config = dict(
    arch='convnext',
    model='audio frame classifier',
    dataset='synthesized solo parts of chorales (CocoChorales)',
    train_examples=39062,
    gain_aug_db=6,
    n_mels=80,
    hop_length=160,
    input='mfcc',
    spec_augment=False,
    win_length=400,
    num_classes=73,
    output_stride=2,
    norm='rmsnorm',
    hidden_act='gelu',
    mlp_ratio=4,
    layer_scale_init=1.0,
    dropout=0.1,
    inner_norm=False,
    subsampling=2,
    layers=6,
    width=384,
    kernel_size=7,
    init='orthogonal',
    residual_init='scaled_by_depth',
    optimizer='soap',
    beta2=0.95,
    learning_rate=0.0027,
    beta1=0.95,
    shampoo_beta=0.95,
    eps=1e-08,
    precondition_frequency=20,
    max_precond_dim=1024,
    one_sided=False,
    adamw_lr_other_params=0.0014,
    max_steps=33900,
    batch_size=128,
    epochs=111.1,
    lr_schedule='cosine',
    final_lr_fraction=0.05,
    warmup_steps=1010,
    weight_decay=0.01,
    adamw_weight_decay_other_params=0.01,
)
Rows from block 2, named by matrix and row number. Rows with one number belong to one neuron. Each number is 128 + 24 x the weight over the matrix's rms, rounded and kept within 0 to 255. All counts start at 0. Numbers have three digits each.
# fc1: MLP up (model.blocks.2.mlp.fc1.weight, 1536x384), inputs 96-191
# fc2: MLP down (model.blocks.2.mlp.fc2.weight, 384x1536, transposed), outputs 96-191
fc1.919:170120106126105128117125140110133116125115129151164102136149114096127130125181101115107057135127137105169137169139169145159155100134125154131167138098138190096159120106089131142123109119118163136136136115157137115123120099151153120158113150113145082137146201137131137131161101172155064133
fc2.919:184144142106158097139115156135138148154079118112114149142147147136114103076160154059121128085127130131153173133143115103141130158139122120121107088116093136133079132133161130116110089120083153100135131075157150139150091105150118156103100122138104112138125154123150164164161078131110115150
fc1.920:136146130129115180135107104133107107118131100119117141113126159163126147128153172151121128122154146149151132115091134099102110152128130166099124113133112157106111151102117156097110104123102163154129098101155116196196125153113194105160146140170133133170130148139088130132113113111160139105
fc2.920:118092140115130118189000093088157182120089131141137140152110161185113110073110147131142129095107121134076113129118112113088134134102041139184158117150095153133168151166128148159101145136124156149165053106133118156116074122168112103097145132126115136124146127104127095125110079144128103103
fc1.921:127139173115137171115104118152111099095143166125106140154112150123128130084101105099122094144125141117175150187155091130135170102158102157153115134152115129152161151179148136110130136085164106133119081155149123100141108129099153081146098131143141103138133176124129125151146124171169144084
fc2.921:094159164133160123144124119143192131157121140135135089115115136107148115129121176136150151080163116092162114136131087143125127138131109140124181121090082123102103159141134084135117123169139121133156140141136106128095168041138130104103116114135133153106137119154128136108118089094077131107
fc1.922:110117117107116116167124128108115093125090128146099114127136114112117135170099181126122118125130117138143084132162129112136153120201163135130136116117138129096138131138151151131108126162134130151144113158110146134104161122117115167089104150120110087099103159143147119116098151155121166175
fc2.922:120147137115148140109135136156104111105131122116116139127088135135061134179147106119132142129143136140135105095127129078101083123183097108126161146085152099117116106192130099178140109075112127114121104105167112129157150144166128154132120142108134146139128138150158135138122082144133106144
fc1.923:216153128095122120146114109140182125142144167165146162131140094141142105116112154109162127150124094147101163164146090160110148118137123162141130127137133165133166159116108167141114127156104157188141186079128132152064153055119107135067141150135129183142133153062126115108084115108087143090
fc2.923:158113105107153168125133091096096152112104120126102166117149109131135156139141147111134154136152093100115094146105167178127105103108109131132090162135107102134120107115108130128130139166164179131096092136155154144074127105114108114138104136135055111120135140149128134108128104123081148115
fc1.924:123105131144097103151102142105129092119119125144151165146124145178100120143154112080126154152173082160155160092144150139126118123140105173126162124138131132151124125150136114107125117141148143212154115097127129086117146116133148154162147195143134113164102170127116145142148122114126124103
fc2.924:137188111135157160114126102129063076147167122142118183145145094159102112139073139177136114181117155135102080106129099076139150155107155084149091109081094123154164112145146138115127077135094111086115144110139152084119133107110148128103110134130123160104131129137151148109140136114171121154
fc1.925:128114152099181130121175088109118142122126152101128148073133117134090108115100187105147148117133135158133120163127157131152089136128175119117094132115117154157111119139134121144116142118141095162148139113134145129122089104116116157139103139101192130116130146128116120147108125147113125140
fc2.925:093103152127105160101138159113099139121130131140165124118114134106148117143124121130089141170129171093180119141115127122167109107130106138114128172106113159090110122171122111108133103135096076141148130083154114131160143149083156127150114119105123136084145089118149118161147104131127133157
fc1.926:114136141161088158121157128165143153138109117101062106110065094147118107144160120139110112114166120152121141122126166132124131099101166144131112119103110134084151074138110132172108122151100125159164165119123131156121146163109131125127146104107107098092122098145125140095060165093139102142
fc2.926:135118135172131131119110097123104146135124177127108144137102095161089099131146125120125138105116105162143109113138072114108102157134103134109147106106130138132140180091127132101126138101127160142153119116122131154118057097140111082108134088104137134141110129122071128158129118149136167113
fc1.927:092104119106134110144107114089124160134162167134106077132124150125075124125152102136151195104118143162091117106105116165131116098105125172144113157136167143117115071094133099156135148142105125135098118150079138144145160088135170130133077144054120142080093158140141120101085134102121112109
fc2.927:106132149113147106116137086123159089119119126128086124148112154149103111173085124118117113121144139124076198155145121145129113111118109165126145160081136098143118095162125137129113132159133113130114145121131125123135137168113114123139077137116169132130139094121145135103116105125142127165
fc1.928:134117135120119134157171102109135189122105138139139126150137139164130163098117123089168146135153134082141115095105127118159155078097137140130109141128111117178098109135146099163146118095138129133150122153148158122123134096152121131067118175107135135117120132152195088116151110160136121144
fc2.928:113119151096112114147144167137157114138106114156137119146058137136116148133134121109128132119095150133136146143104131140155146076069133130124115126120133146161152116145162120160133125140122161126120161138140183108170122155132132122112122142112128162118130107148132143115177109113127125154
fc1.929:142067118113134143151106128088084135160087082143139122132103128120132142129090102142092116150122156148106132091115134106097108109156123159139122118091129152086143121123142151117136139148137155138149137117147142135147155139115114096135129118132123174134122129133136114127120154165127133115
fc2.929:102127122082145138121125140147125166090168129110126128126128147136128106126126127166113124114136124115144118108112115169142114126110152136080097134110133138124083114107109115154124160138118130160142119155096160164124158126108166112151125103052104149137126120137130104076113155112129133114
fc1.930:142101123087125125116136141144185101127145144135139115173099139125134123129113097140112138122126093129109124089115105120134135165116105171098124170135151102095113132133126135154107145142158117125136129145103174160102116137149124151155122157142155130129066209149101102133134088071112100117
fc2.930:130131154098114144096133176133147173166103146106112136104117092146152107161151124112109143151094132160147099130122136158149146114132115163135129126125103108066158130094124172128138113157150154103121136074124059174142116130102149137110106160190145102139111109138162125132141111142141136153
fc1.931:107135119137160131146151139109117121115113125111151134098117133126146121133120169136165119139139112152126155066113114099128109127175088116108134166115126148122155118179120121158107146139119129124157131112088112092116111154090090100127148089097084120138163145124131128113111150127159144138
fc2.931:141145168150083135108099126133130174150131141133136145113125126140133128108124137132147150102113149144164078133100149088139109129137120212160087101122120138086131137129135095164128152139136124148095141112155148116143123137106148121138115120132081112110109087125083114114146115128107139147
fc1.932:132140148114117137143138110133135167104122134116135130096169155154147104114084089112110192150134140103103111107133118136126157138125115163105124098134161092163131139143118101127123135140122091145120151138085129144134166163187116113107108144133134108135111071143098183125160134123122127142
fc2.932:159153106104135117096120115104135115130126111148123123117093141095089139149137121085103101140116120119170137140125102144125093111135100128113167160148108141147081172180141147173145118160155137114151097171099122114138150107111119121132127126109149113138097103108093102126167101112141124166
fc1.933:154143150135158121105144143134100136097129087132109111118133130148140152122127149120141109126142117145136137171131160117143131099136116163143148147077122203116103131106133129144113103092135137162140136131124126155180163168128153080129143118114101115133126134085096164141114117139127102138
fc2.933:181098122153126146140065128097140177139137104128125146092130150147123114122172118110118115073119130137158094161121128135138115137128095172149150115102132132117133129131123106118138129152120129148149082122127091145064116124176106108081118169114095139124138125107148134126087107156092114119
fc1.934:143120109154098117079129142116102119118089137077142123152103138128116113099124160096128121095115063149121158159149135151101143109147133104128117101100136126141143139151131100176135133135113171167130143134134097138085160071120132122119187117121117155152178141105080155124146109095133142149
fc2.934:105111130125093137169125135132125137108124142088102146119084079143173075154089170082095152123107134102084095109095113153125124147116153161135114130161127115126126138135115127148115136127118131198135137125115088129102150178178116117148136158118117147149147133129088129100122182113083122081
fc1.935:153112155144097167179131126148170126146116141144092107112077109123164181182161119149118102097148137118113090146169170132116092142121097157101112079120126165106128105127145112116116143135125189138134169116146117128105144097166123128129127119146142108104151141135110129124152128129156094110
fc2.935:126140147160117155173119165161104146105159115128129164107087121145172117074058136113145111152158120160140146159171148140108084188134096136126118102135107112099152073155105127112117145122140150132146132123154140144144073167146133124121121105083124094106141121169128126084154106134121125124
fc1.936:173144130095137125156102129083118096100135132119137096155118113151100076078110134157096119153085144147145124127155152106096121163155084133143113107100083143120128166068082167129102114113130094106121156103109133121105117125151158113174126091138115137148096187112114122132101143133129135153
fc2.936:068124140114116137139112135116117111139127150143150141084117095130142095136114103139114142123091121137126128125105114165090054147130083168175109120114111131185145145108096125146148152122109142116142117120120072133102057117093139128104100131135116171121119136150166093061099127109129121172
fc1.937:094116171133101123115112144106143129176123128100115092120128141148161119087120108093139106138140125168130169135130119156154102105129094123160117153150139112104123129116131123136128141189148068120158138107113126113145173159111158097096159106137150163160142096137173095128134128174085124109
fc2.937:128121121125147119147122107132170146087115100126151154126118083099178156119101125141123107145112138123129139117117104096171122146139141176121103152104065133138141156106114129154134144156134153117122150147117118132137113159131084096103142111127146125150136152140090109115121139096112106091
fc1.938:123126134120109137137128135099116114112118143132147149121139131118137132126142149119141147122138118139127131105139135117100112138133139121133125134124128139135125151143121129133114143112137109141130122139114137108123125114122135116136138115120152111127129138118128123136135152125110129129
fc2.938:132126127128116126146125137110099120118119134138144117139129130142118120129142124134123139130153124123159110120119124119108157117135129146150125155142120137131130144125133110138134139134126130129128130123152142131135117119135134119109128136133138135141114100124137140143145123137147135133
fc1.939:143112117126144139091122123137155146125076144108188127114152127162136137115081135175135169148099130153123109114105117120118122168157140122146142140119154194118116130073116140131077112137124116124111120167150145135142114129130156154134146127156171133102093123100130130156135085157159135115
fc2.939:110099154113090114102139109147127062163127129132129144112178117149107136127140131130158128132107150139074115201198127126124106125134097139141124138129147143085110153128097088151104138136094108133110123122171134146112127119152210110100133087078114153104145153098097135141136124175164100141
fc1.940:180146158119097096084143100125134120107133142125107140147148113130165140122116125090099131131067133158126157129135067108125128110130121131128116147092146116116114144150120112155170131174132072111115124106110127140107167136073140066111100105082130124153158130163071149149149150112124114135
fc2.940:109144139149084073127111087159089140151136108122101129113145106112129164097126133079131145114116139077123102120130109153112109148105149137145121095142146124127087134126117112121122126166152111172116117098149122120146151148160100136115112190164165134145144136114142142152116105104121156185
fc1.941:117142134125088146160162134138148116085128157112132127138116165101197100153122100120166139074134095090133160163114158153164120152107114134124125091126089150117134117129117131155124092127117149175124116140117116143134131128125153107141115167123148069137122134159098102096146163139114116137
fc2.941:124139129084118108140134145142087121138150163104077125096153150165092116160151141124097079153086102123166157102126123145107113117119098129120146110104133135120175106147121106121151110107143143128153086102148122100160099098128122094150106116109140126151142128156116066148120109119147145126
fc1.942:142123141111125133155153109133128118119139144116161131130138138113134169115140111136133129111114126137137115125136175117111109120154177108138146113116142146101178162126117118154149130073096140105106133134125142132132132106135175122113164144113128138142145147148137146156188114141168141122
fc2.942:104133115094117142109145146116143138117122158077121110144193110149124194140136155087127118116109111136127121113094151161097090120071141143143161107134097145127103123089107112116134135133123137130124132169093133089159139117125100148146118083137124121126136148098130095138120110135155152106
fc1.943:184128106132148134146147144134136117124132136095158119062136128130111167125137137115121129153158075110168123095119125164145124128178164162170141157149133103135159133149110088173102139169149145162174147064124113164103127091103105086134133184120095141131163137097100121112150087148122144118
fc2.943:145113167121116149112102110120135147071086128091118141069134081169077182154153142157153169088105093094094160158138109142110131093167153105120127095110199104167118138153108114160146132130144185105135109128125126136093125123123142150089116129100108138118108156143101132093146141069113101068
fc1.944:140150115109108068144097135141141155114129145119148115143148117116091128106132101164100126128163172138157173160125135142141111120119113168124123107117174145119127108127116093081088105147094119120134128109123141107151109105160132103094160163140112115123089103112105121175138113111134143138
fc2.944:121139133102159116119145094132084131136109146132097135157118119129149084111118150152154137116173146180127155162132093132055161118143157116085070136177126108128071102135135149088118116117157162145106127121116135070124046106096119108167138127093141129159127136101135082127108145104158109139
fc1.945:125143108107129156099107132170160146138128117142116117116154107127117062113150139100142133122159121138135081089133120170128133092147139154106136113102127146101092079099135110120149135163122167100158148110087127084127118110140111120127111112116179159112141148087123153146064157144090164143
fc2.945:105156115130173107107118118155105124146143199148094188109144151111104171155128135109135093127158161122129088120135103108180122103130094077132115127115122136123134106155122091169140116080124122106124136132202139135104149096122162104152113155066154137128148121151150108122115104152150155132
fc1.946:211117146118127108138135096130120111098152128125127126129101126134121101110149116107141154128144150132123119099113137164125152138161157101144133147158088140122115144145130144060122158161137128113096156140117132125067175138057111102167177132183159118137112106102098134143107082148138137086
fc2.946:103165142135063120100134124118125132066113151144078049146130157080142130142102135150134132090122086187119126171108089128077101128138100152110073183135038147157130122150142077150103137156108145177165121112129155157131121105081104098119105150144124142150136147139118146119105160111168135170
fc1.947:097127139111115145134181159122143134115193128171119125160104092112148116099124157097119140139127173135121128124066124086127092131126137121119131116098093097059104138140126091102146141141117151132128123134134122144147139170083106131156151149154122107071128144100123124116110134149133094081
fc2.947:147108110150108115120126183139113131132128140112097129166158121097150105114130139153119080136122133140098158187140118158116139098105142112140083086112130093174135122137132179159140143088136134086113081138139152127145101104146141098101108166117128130125168138143106120154137137124126114103
fc1.948:192139110100136164139108147137153104091101098133128113171053116121143141110123118138191108171098075085098159116131160095151104124144129154146127101141091119123121108113136163103146113069158137127117130153098143103108131130144164131159126123160182098108117118122111103139105150128078095116
fc2.948:118108135146157116078140115141093140132124129142045139137117118104053134095093104134078166126117109098126158080117106097144138132163112080099119160158081150148152104184162178137116094142123129136171110131190113130122085111120119098111158160166130164135093141101168143140057094168126173138
fc1.949:126068138104109135135147124143115139154115109113121151128106124113119083106136124106091131132132179090119106145101138195149155076169148144122130130142126108137120104145148127119127116116109097134129109103119117121150134146149119101136088140096164158101139144104128109122131136148140148110
fc2.949:122115135100136128115121119143160168133126127177141156127124126116102132132120146107142118102163125126092131103166144141126124093097176084133058146063110164128146132118092146125116154130124124133130087150098135145108134119142132092131152109134159137127144143126131137101142117145157134065
fc1.950:125139146150107150129108097144115150089135122088158148120133175120113148119137142114143145197117152106141135114126163162122148134126156145136110121146149100125123125138143131173136156094132160131124105109102116147119094163154137116152148169121121124135130069092113099124143108101121131135
fc2.950:147116090132112141166115147106127147111117111149096167101101161145151069105153142117114125095079126144163132116121135145082144127145096113132128114140129146090177203129136111129140132151164119095160101118161101118148123166131126128172109129184107114156153137128077156129155186148110094103
fc1.951:139123152149116130123185082128132127159118157107118127104135141171104126099153121168132102094145116150150156161133108112118128128118128119134140166145135167144135128162110130092137158157140083114149126169126129109163162117127119104219140139132109122100112175106112176147147130162164155135
fc2.951:136144117114163128142142118152155105128106146125126107135069135110129104146097128149150112114126081175114116134155172143124115126168105136073099155115094111145117137110125082126111131156132144124123125115146130132129115094106121103133108099149147120110158166140104164088146088086143092139
fc1.952:151153144136104123111126144126149079163132154126102113200141112169114170134138142134117099141128084125094119188173184111141109163125116087110100124127108106096113163123117168162105135125105153129134090133086132142158167145107105175150085133146132139124119210116077094111134143116146161074
fc2.952:143153123118121131144098133190104162133137118094134146182139150165147123107168136109118142159112118096165167152143148149147143084118113180143149166096167103146146149121117199079115084100111135134126119173080134105173123151153112108142152099123130089099110122099121085131112142157129114129
fc1.953:116104097079093101107142132138146141130106074125132148133101132169087121163164114155121147107099174183118102176119122141100126182145136145128134122119149157094100170179117146132126131113135096097130106131099125103098149108127202122115175126104141120126127118183131165116152162126138151130
fc2.953:093135119114131106114119090118160127120119157165150126146095133127169158112079131115118128135125181133146148134094133137116101122150132113138129105114136111152141097143168130111067141143150146151139107159083123107117131140111131093145168126171120132116115112146132157088111131109112109177
fc1.954:158153100147122127096155104122104117120084152135107089147123128083122148139127142104126149121141117140082115083131079086081155130127141097104117152070127122119114132161103113135124120126087113146108133110135124110139150126086138113115099128120079134171176154150123133128123150114114077131
fc2.954:125151137166117097162155115143184123167118134122133126106104137114144107114116134133115138097120136114084115164174126157120116098101141160109080086129106141121166129121138140097108131130145136158101140103148168134147169135149112142090099139080146114155153115129103152141113132133131096158
fc1.955:152109123156101151123087118162114097116139149101151152136106079134123132101173106138134133094160149145142137124107109131146149091121138153153097165096143113112117131124131114130141169116111125107158105110130141165066122117125108107103139121131163107117142141121119162114106134121127069131
fc2.955:102154123122116089151132122145153145133162149149147098108131132146093175160144118094123134116142092129124098121109111106128108158135115114145109174084072100137138156165100144115121096114127154123111139136160163118106161090098137096139121165127138185128112114135127111142094106133105156085
fc1.956:143099160098117109090170121183141139129132124134136135121093082110122145112125129113137118141088148103147124100160094121159152090160100119121121103180114113148152136169153164113135065167145102156134117134127120150141123122093078140165161120110109136125158121132164133142134110152114106116
fc2.956:141110175183150121124131078137097129124126103163145101136118143109162150121068155150092133136116141091082174143142068123213170145155127139127132151097063105127101157109108144140129141136081122131092155157161119160112098082091154101108103138104140106097131110124101150142110144096152112109
fc1.957:111118148118137142120120126110154155136131100153106155122110156141111112113143132127133086115106175144166151152124138129159144097142119097101134143111123148157079130094135107139123081183099128119128128116150115169118193186121136146131086151117136120114134137136142171152120102142092148146
fc2.957:087180114101124129112137121101141122136156146085117132148146164115125122155103121164130143133115098131147134126123149142148121129149134105101172138122108107157133130102114101128130129117148115124116098131149111143138119125121133120150085109095106099145136152146120121087127098088113127095
fc1.958:070099125153163114125137145132116131107075136118137140120089149143177178062092169071119148145128156061137078118118092117162166149166118123131101127156135098105118086095163131114151135110106107127132173151104108104150124152118142121076164083142156102141135142106159123147159121139078124145
fc2.958:131112125189117145158135091132113176133126135154156112126138116121098123165098123179137161163121123094148133145099108119194143121103171161099084136128098148168138133167087099136118160125165131134103111173130131138115167105087059090152134153187132118120106128099139143116099146104114132109
fc1.959:123121123122128178167158140125108107134098138119120161148160130114117138130117105110161171132130180144108076165131162129117120175144160128124140057111154137089110122108155094135131144123139156129132159142112148123090129157106088120100126123129141120099132170143112097119147130117108146076
fc2.959:083127122106185135119122135125102141094146163131099157134156178160152115147119126098160128109031124115136089111116135127125095099124121145112136098126162132147124177160147131138106143104112116156125118129168138111122110167105113126127123085111103112122135089125084146146174133107124139122
fc1.960:082124160127145099144112100134120159154087122186137142179138140104123141155145144099144067119113130152129111115099150107097115109096113126090127130085125131088100106151149122126138145134078114157135154164170143127172139179129094123120138121162128155168102155157108103085151108127107140116
fc2.960:107107121121109152161135154149128126079112131179129096141132143108172096076124111088145132162117130166172105113155161133134140089160133158096092108101123095138122129125107147118126148172139113095141103152165089125141111102101114133144090095110157114126133131092138160119114105166106146124
fc1.961:047145136124121162137141120066098109122135133114137155106129138115120119119125126135155122133115100182116155135143123102173151104143146174100164164152147167134113134124139112106153141084127100148127142140101150104142100141134157111102134065162137148167100120133103120118161112139146108161
fc2.961:130150140111143140178113119123126126137122122166141144116136100092117104138193134148121119150117115149135120099160205166085155144073116135149144133100098103174132137117112111105149137162103129143135126129107104135179102166113146133086148118158131187137159126111119130142137138128104071115
fc1.962:194125107173118147132137155124177118116153147131132142130132108120116151110149129129111146159109101155134154111146103095106124156150118104156150121090150149134111106180136138102129147140137160115148109155120134121153130120149111102090143101166127121078143175129104108113115190085128110119
fc2.962:131129092135102150137110111183113137094075093128122122136155120132114104153102098145119080191148080155147125085131080117097117155156140101104133132140072134116109168074116115113166097137107130137108118114156115133082150116129138116109142165119118152096100123142133147189147167091105135071
fc1.963:153145145128165153151122127176127123105103134171125105110140144117125139146102127126108116117123138145135144083150127123099119134115146116142151132154124162127130139145115140115129136113135108076101111105102146105152128103137148063145108116135134134143082125113137155114121125150129106119
fc2.963:128139122116106127111124089130122142106129115111160121111116108131148098103167150133178114101104122114132142145135112107114115110133149144112158111104192142155137140071084142135122139150141149113147139105066131133132129139135142135121144117145101131146124142141148123111160112105137124125
fc1.964:089110133144146100112115115139107121122110137100139145170137123118088185114107136101106099122130125104111141152095139099084128122129094134129126139110126138166139108121145135127151119095146076142153109136141112131155134121121128103204115115133128109131158156116113118178136104137099123115
fc2.964:141108137135101099131095123119129167134132124136063132125112114118132073153119107150140120141148145124085160107147175140165112121127114164075093133111135130117062109113139112125122138118125111117127115119139105106125123114195121142118121114141114151101154103130120148117127125110119110128
fc1.965:125138141099129119168111096094145100116143115104131119090158128146114194158124125126132130123160121138151090132107113147145129129087098162083155083140150142189145128115110141114140122104130090113119130089119127143130149111150101123148178156189126137142147108134123153129155139123108148167
fc2.965:111120156114098169085131097119082148112165112140126133159148141119145091158163127098151134178059141104176095172128112155109097128145088141063129139063170141158108080124136100176133045159140114132138147118148117110123153140105114128125161111092100158122131127120139088144154181166132137117
fc1.966:143124125145130117136142126128121083108145119124147097138184121151175136122112127171143139135165101143171115098142089170143163157162158161146137159118132147155164090172135130141100159112141093091141139113108143129108130142074174125160119090125159143110094131101125108147098113139109116134
fc2.966:117132139137101101113126125152096108123123101098084122181117123145108134113136118101125122093080105082168132132124124105137118131127140153148112141146124111128121117148178119117146101145147119111123118072118107090164115101173132059104139128109121112159129127094157157115129100139111130139
fc1.967:103130135122113110135097140154125132138148102116135151155103156116139138125128088127143128145146127120090156121088152119140131135145155153132131142167089122117134117094132145130121140097118094119142113097141131162106157130114123123142126125114124137104138107133118146141115157112101133117
fc2.967:110089143101155132154120059138102160120150142146125169106132111112167130158133128093151115137092120136073127151147099163095110143145111128120149124124092107166104109120171130134111135118113110116145096145146104093117140145082124126125156081137127112113108102137132100148128146092114157116
fc1.968:084106091119117105110117109121159130111123130134107147201104103140113122164098091122122074140148098128149127145102153121137141123124133112100145145167130131144116134123107143128175115149124145118128117120158114130130139177137130189169133141100161120120176136114153105119087146118144165123
fc2.968:116133135076140114081124128112089139174142111133089124119138136151137148167158120134124166131091119142080140137078121125120123128118166118111108126067159105118160094107088133148127141131085130116103097114140131154116104104151096159119073185171097121117137100135141112131112116139130142140
fc1.969:084091135138114080114131165112161121154105095164136136106179172111134151172140135117108157134115144121160092122189127124132189134133112145105145131135152208150143105144170112136108183125126148131141105124103137116147165137134123101158105066143124137153086104140083143126122151102132078165
fc2.969:154129146155133109122119172146091148059151145145139194171174135173114115158121128115132120155174136113209178131117143122107133126170128120147140119137144141188137122156121139163092095146123128135112084118122109146118119119146132136107073112089137115142154115093117133130104167173123149165
fc1.970:119144116147164158109176149139146112138166100101170124135136137152104126171131118134151134160167143132085156145126104126131123147180127147128114092113137153075123103128151108099142112167126158137097131122152129141114179123123137114113110149135126127122118126153110092157157125151117144114
fc2.970:129150112118181125089169124133127137130144109131106114114146106092123160104150128126150130114096157118158130128146137110084109124106116155152110111122147139142128093122107150079105140183148142108122083128107108085121072110130115142165106153128108110151164123122151126124128116122119180101
fc1.971:087111097114141125151139126131152093081137117100121106103136136140138113139113174119086141123136136144090165081156128100137076146133114134119114148083134135143142105113133106136151158130156122156117125141109135117098116150123097089104141124120108093136159108097143110124137124132158168090
fc2.971:130144159154115127140130140131140145163130098082111164090137061147126105126127119152116164139090141142123084132132136146129146147129156168140135123090115141146125142125104141129157179147122136090084146111145124127137109128091100141115113139129136154106160120127165110130119142126133156144
fc1.972:189141111121113104127134136158126126105119154114100093093110147119113129106160116119090135113158124098144086181086124144093168077100104158121115117159125140129142125144104122157171154117118150128116121136093098128143105148116151144137166139132065060130111134120105109097128127141140164164
fc2.972:134127158139118134159120117131111167086073131154130142107107134136129118105069137126081148121135151146149095114138098104101138103128110129120093088163133157102146111177187151087097104132142133137106094133146144145112136161146105105120102101142176115178130149150108147113125117155132134074
fc1.973:137140128105117084132154096134113147133136176131098106125152096132171108146168196079112124109168112104120130154163138103151139127112122086136140144129134144124165110117123124162114129078178072136110152100110114148117111105154177137103152130141118117138122106143151143130092113131123115157
fc2.973:124130071145102109108144119136114173070137143103116156122135108134132135145145161096135092121142172114104089136120117158098092115153127166130132126095146131115141124098130083099124078132155082132121121129116120134136145093150158112081094149073111115114132150153162157146114144092104141129
fc1.974:131141117129134147139080131048155096113153118091131182088166172163168155119133144156133124184075122143144141139113148118163158128106162146125090127111126135153162121148106116116149166130137138153109146120091128118119112122160073148113120187154107123114127158109132116151146126119101128137
fc2.974:112103125122139134134131132093099143138151178086146117105094099151088084130114123146171129134119113155174097137157157187114118163145117104120159129154110134136194153092102117122100059203136130118136116101169136128181152123150100085103137153175119181131128151142114181126105095120087103136
fc1.975:141162099105174173100109117114139150110094117085130114106134091137131113084155112169117106139137133059107091089105133142154145084110152168108131108131123098145133073148124153106102118150140109164135109136102131150133192139106115138160118093099110150151104092082149115118074158131054102141
fc2.975:105109146086102146105092111124092086124120176129097153158127117137093165138101113108108129123104119092111108147138092140168150105143120105119136131149133139101086150186151129138104168118137154107147161157175137129143097112127185103121138195101131115167155110116109097129088114131091180124
fc1.976:120114169128134163104149118169173145143130129113129117107139112127120171148148122130091132151125132067144161105094100140141133133133130089124086128135086119136164147198138141182118129154114125123120126141151115130165119135120112129148120128115099145147110167126155139089106120160148125121
fc2.976:095107160128107134074141124134086167123101107117128147148132115103106110085155130085136148156148110107116152144147119091141120119117136173091096103099134139110126143119107099113128099139143135111099149089105148129109114134116127137079125121149119153121148141091167116126150140170139127113
fc1.977:126125120111095139163152160093141161117122135112143102138123143151117121157092093177155130127119117105110100109166086134101118144122094180117148149094104158127108134157133151146094123104096136116125143145121135130126160142144156105120133122176161156136095150137111134131127146107147131075
fc2.977:148122151121124163160133154148122081113160095135113164132112113124089122145137127074116124136135160148133104135214156104150114071083096111129120131094125138168116104120123112153137143149100127122120106169118116129171134092143153115110136168136113142110145124091137102104137152115120087126
fc1.978:165102116141110123204147135122123076121106124139132135111158112140124127147139165146127135129143105149133123145103105116139110138120118142125127137110110111143151145083108124112096150167108153126115109128139144116165117163132095138145099119087158096113159098148121108100149118140119125130
fc2.978:124135115165105141155124091099130164111137137158146118117153105130092098059132152135107091130108137147172140147099119152124120159143112120100120104106113135144113133135128115111145165098143128139144116169100130144113114117099145095148144101131110120131135107167110133149134106106119128117
fc1.979:166113107103142182159133170070094143116165142109139141106131177145104127091121112065138115148144145131136115107134133112138141168153130074144105146123081110105148096116135131170166161135127119114125114122107163101114117134116144149102147125133115126145129120106142111078151135100094126097
fc2.979:153144160138121116154108167129135094130156132140111129125148105146147144134110159136118112126160087131122093150143121120143152134090123101084133126096107145164158082087123128133157159124129105088126138118130151145141134123085109116144106152145130111100111125112105121128114082124127110122
fc1.980:114146152159137144099124084156138086126136124138127126150143105096116137122095143086131142105125121166098147114066087124141140175152124115123116150099123145100105118138101145102136097132103145083108156121131134139153150189079181101123115134114122137141120136130120095113171101135144080148
fc2.980:168155090102074133128079093077148149160134096107122155109131144125091102126130128108111107151118135112109081159118153123135111187095109146144149121137124112099074105128148151105126139164141102091140118125125138159130168114165131129148098142109124129098126074143147137163143173142098165132
fc1.981:113130187104126102116131139079108115075127111126154118111138160152119093088141106150078136106113117115140126128113118131109130118102088129129103096131115113099129110096131126102129120132078142146138144111144125119147135124116093147113124062161095140173115135133114117149162132107114153158
fc2.981:124150120127146107165138139128108124141150115133147122085138123141127157116107151132147093140107126152128070154153138114145132134108145142113152170079097122159125168096049127141113170111134159137105122161108138144125119116095137130156107151139107106127138123113101083156180136104128097099
fc1.982:139125165117128119129168122149132185113141171095152150124155111135089149077149156137113130172120207154166152115147136113074125112084107124144136126153079114131151143125140136143140129141125115127118115117134142141138107086122145150127122152123123117147181163137139141130124143122107148146
fc2.982:159133147126151139129181110153181103129170140124134125133155118121141139136175120097139106114138112162120133161155151138126106115145135112148120157109111109132135147115138157141130090130114142107137137122175177156094145169150161137124144142155131146157126127148142120116133098127115122102
fc1.983:059114149081127128120145136144130141149112167139122106152140132135135136158133156097068097111136121121153113105153135117139136091145103156112109101123114133137136183167164122160084144142128131150098138116137098119092126072146112138136119108112152139155166172135110164123106119116145127149
fc2.983:099169113123145139108123127123120139129129136130181118103135111144117138133133129138141127160146089140113121116191126122105157066128102132143147103091130142125102188128120107105134121140066113139110122129117158103132136131122120136164102135147115136104122143112094120102159116145158080145
fc1.984:102113147125130099135141123136182113119137135145130129151083119127135112189099156109152090150146105135079104112128127132147130120133153120080121178142111118135105140109113130105137131126137185139138135097108120149093158108109125184120115110179129136135134130139076128131147109117115143101
fc2.984:147135147135122154116126094134090096156131124128126142179093115128111146174173135144174143122137138135124126138116156118163134116128117111103112131122126206159148102109098122119150117102146107161119103117138125159107141164152115154128067157104103101141125139117140139144126075151191127146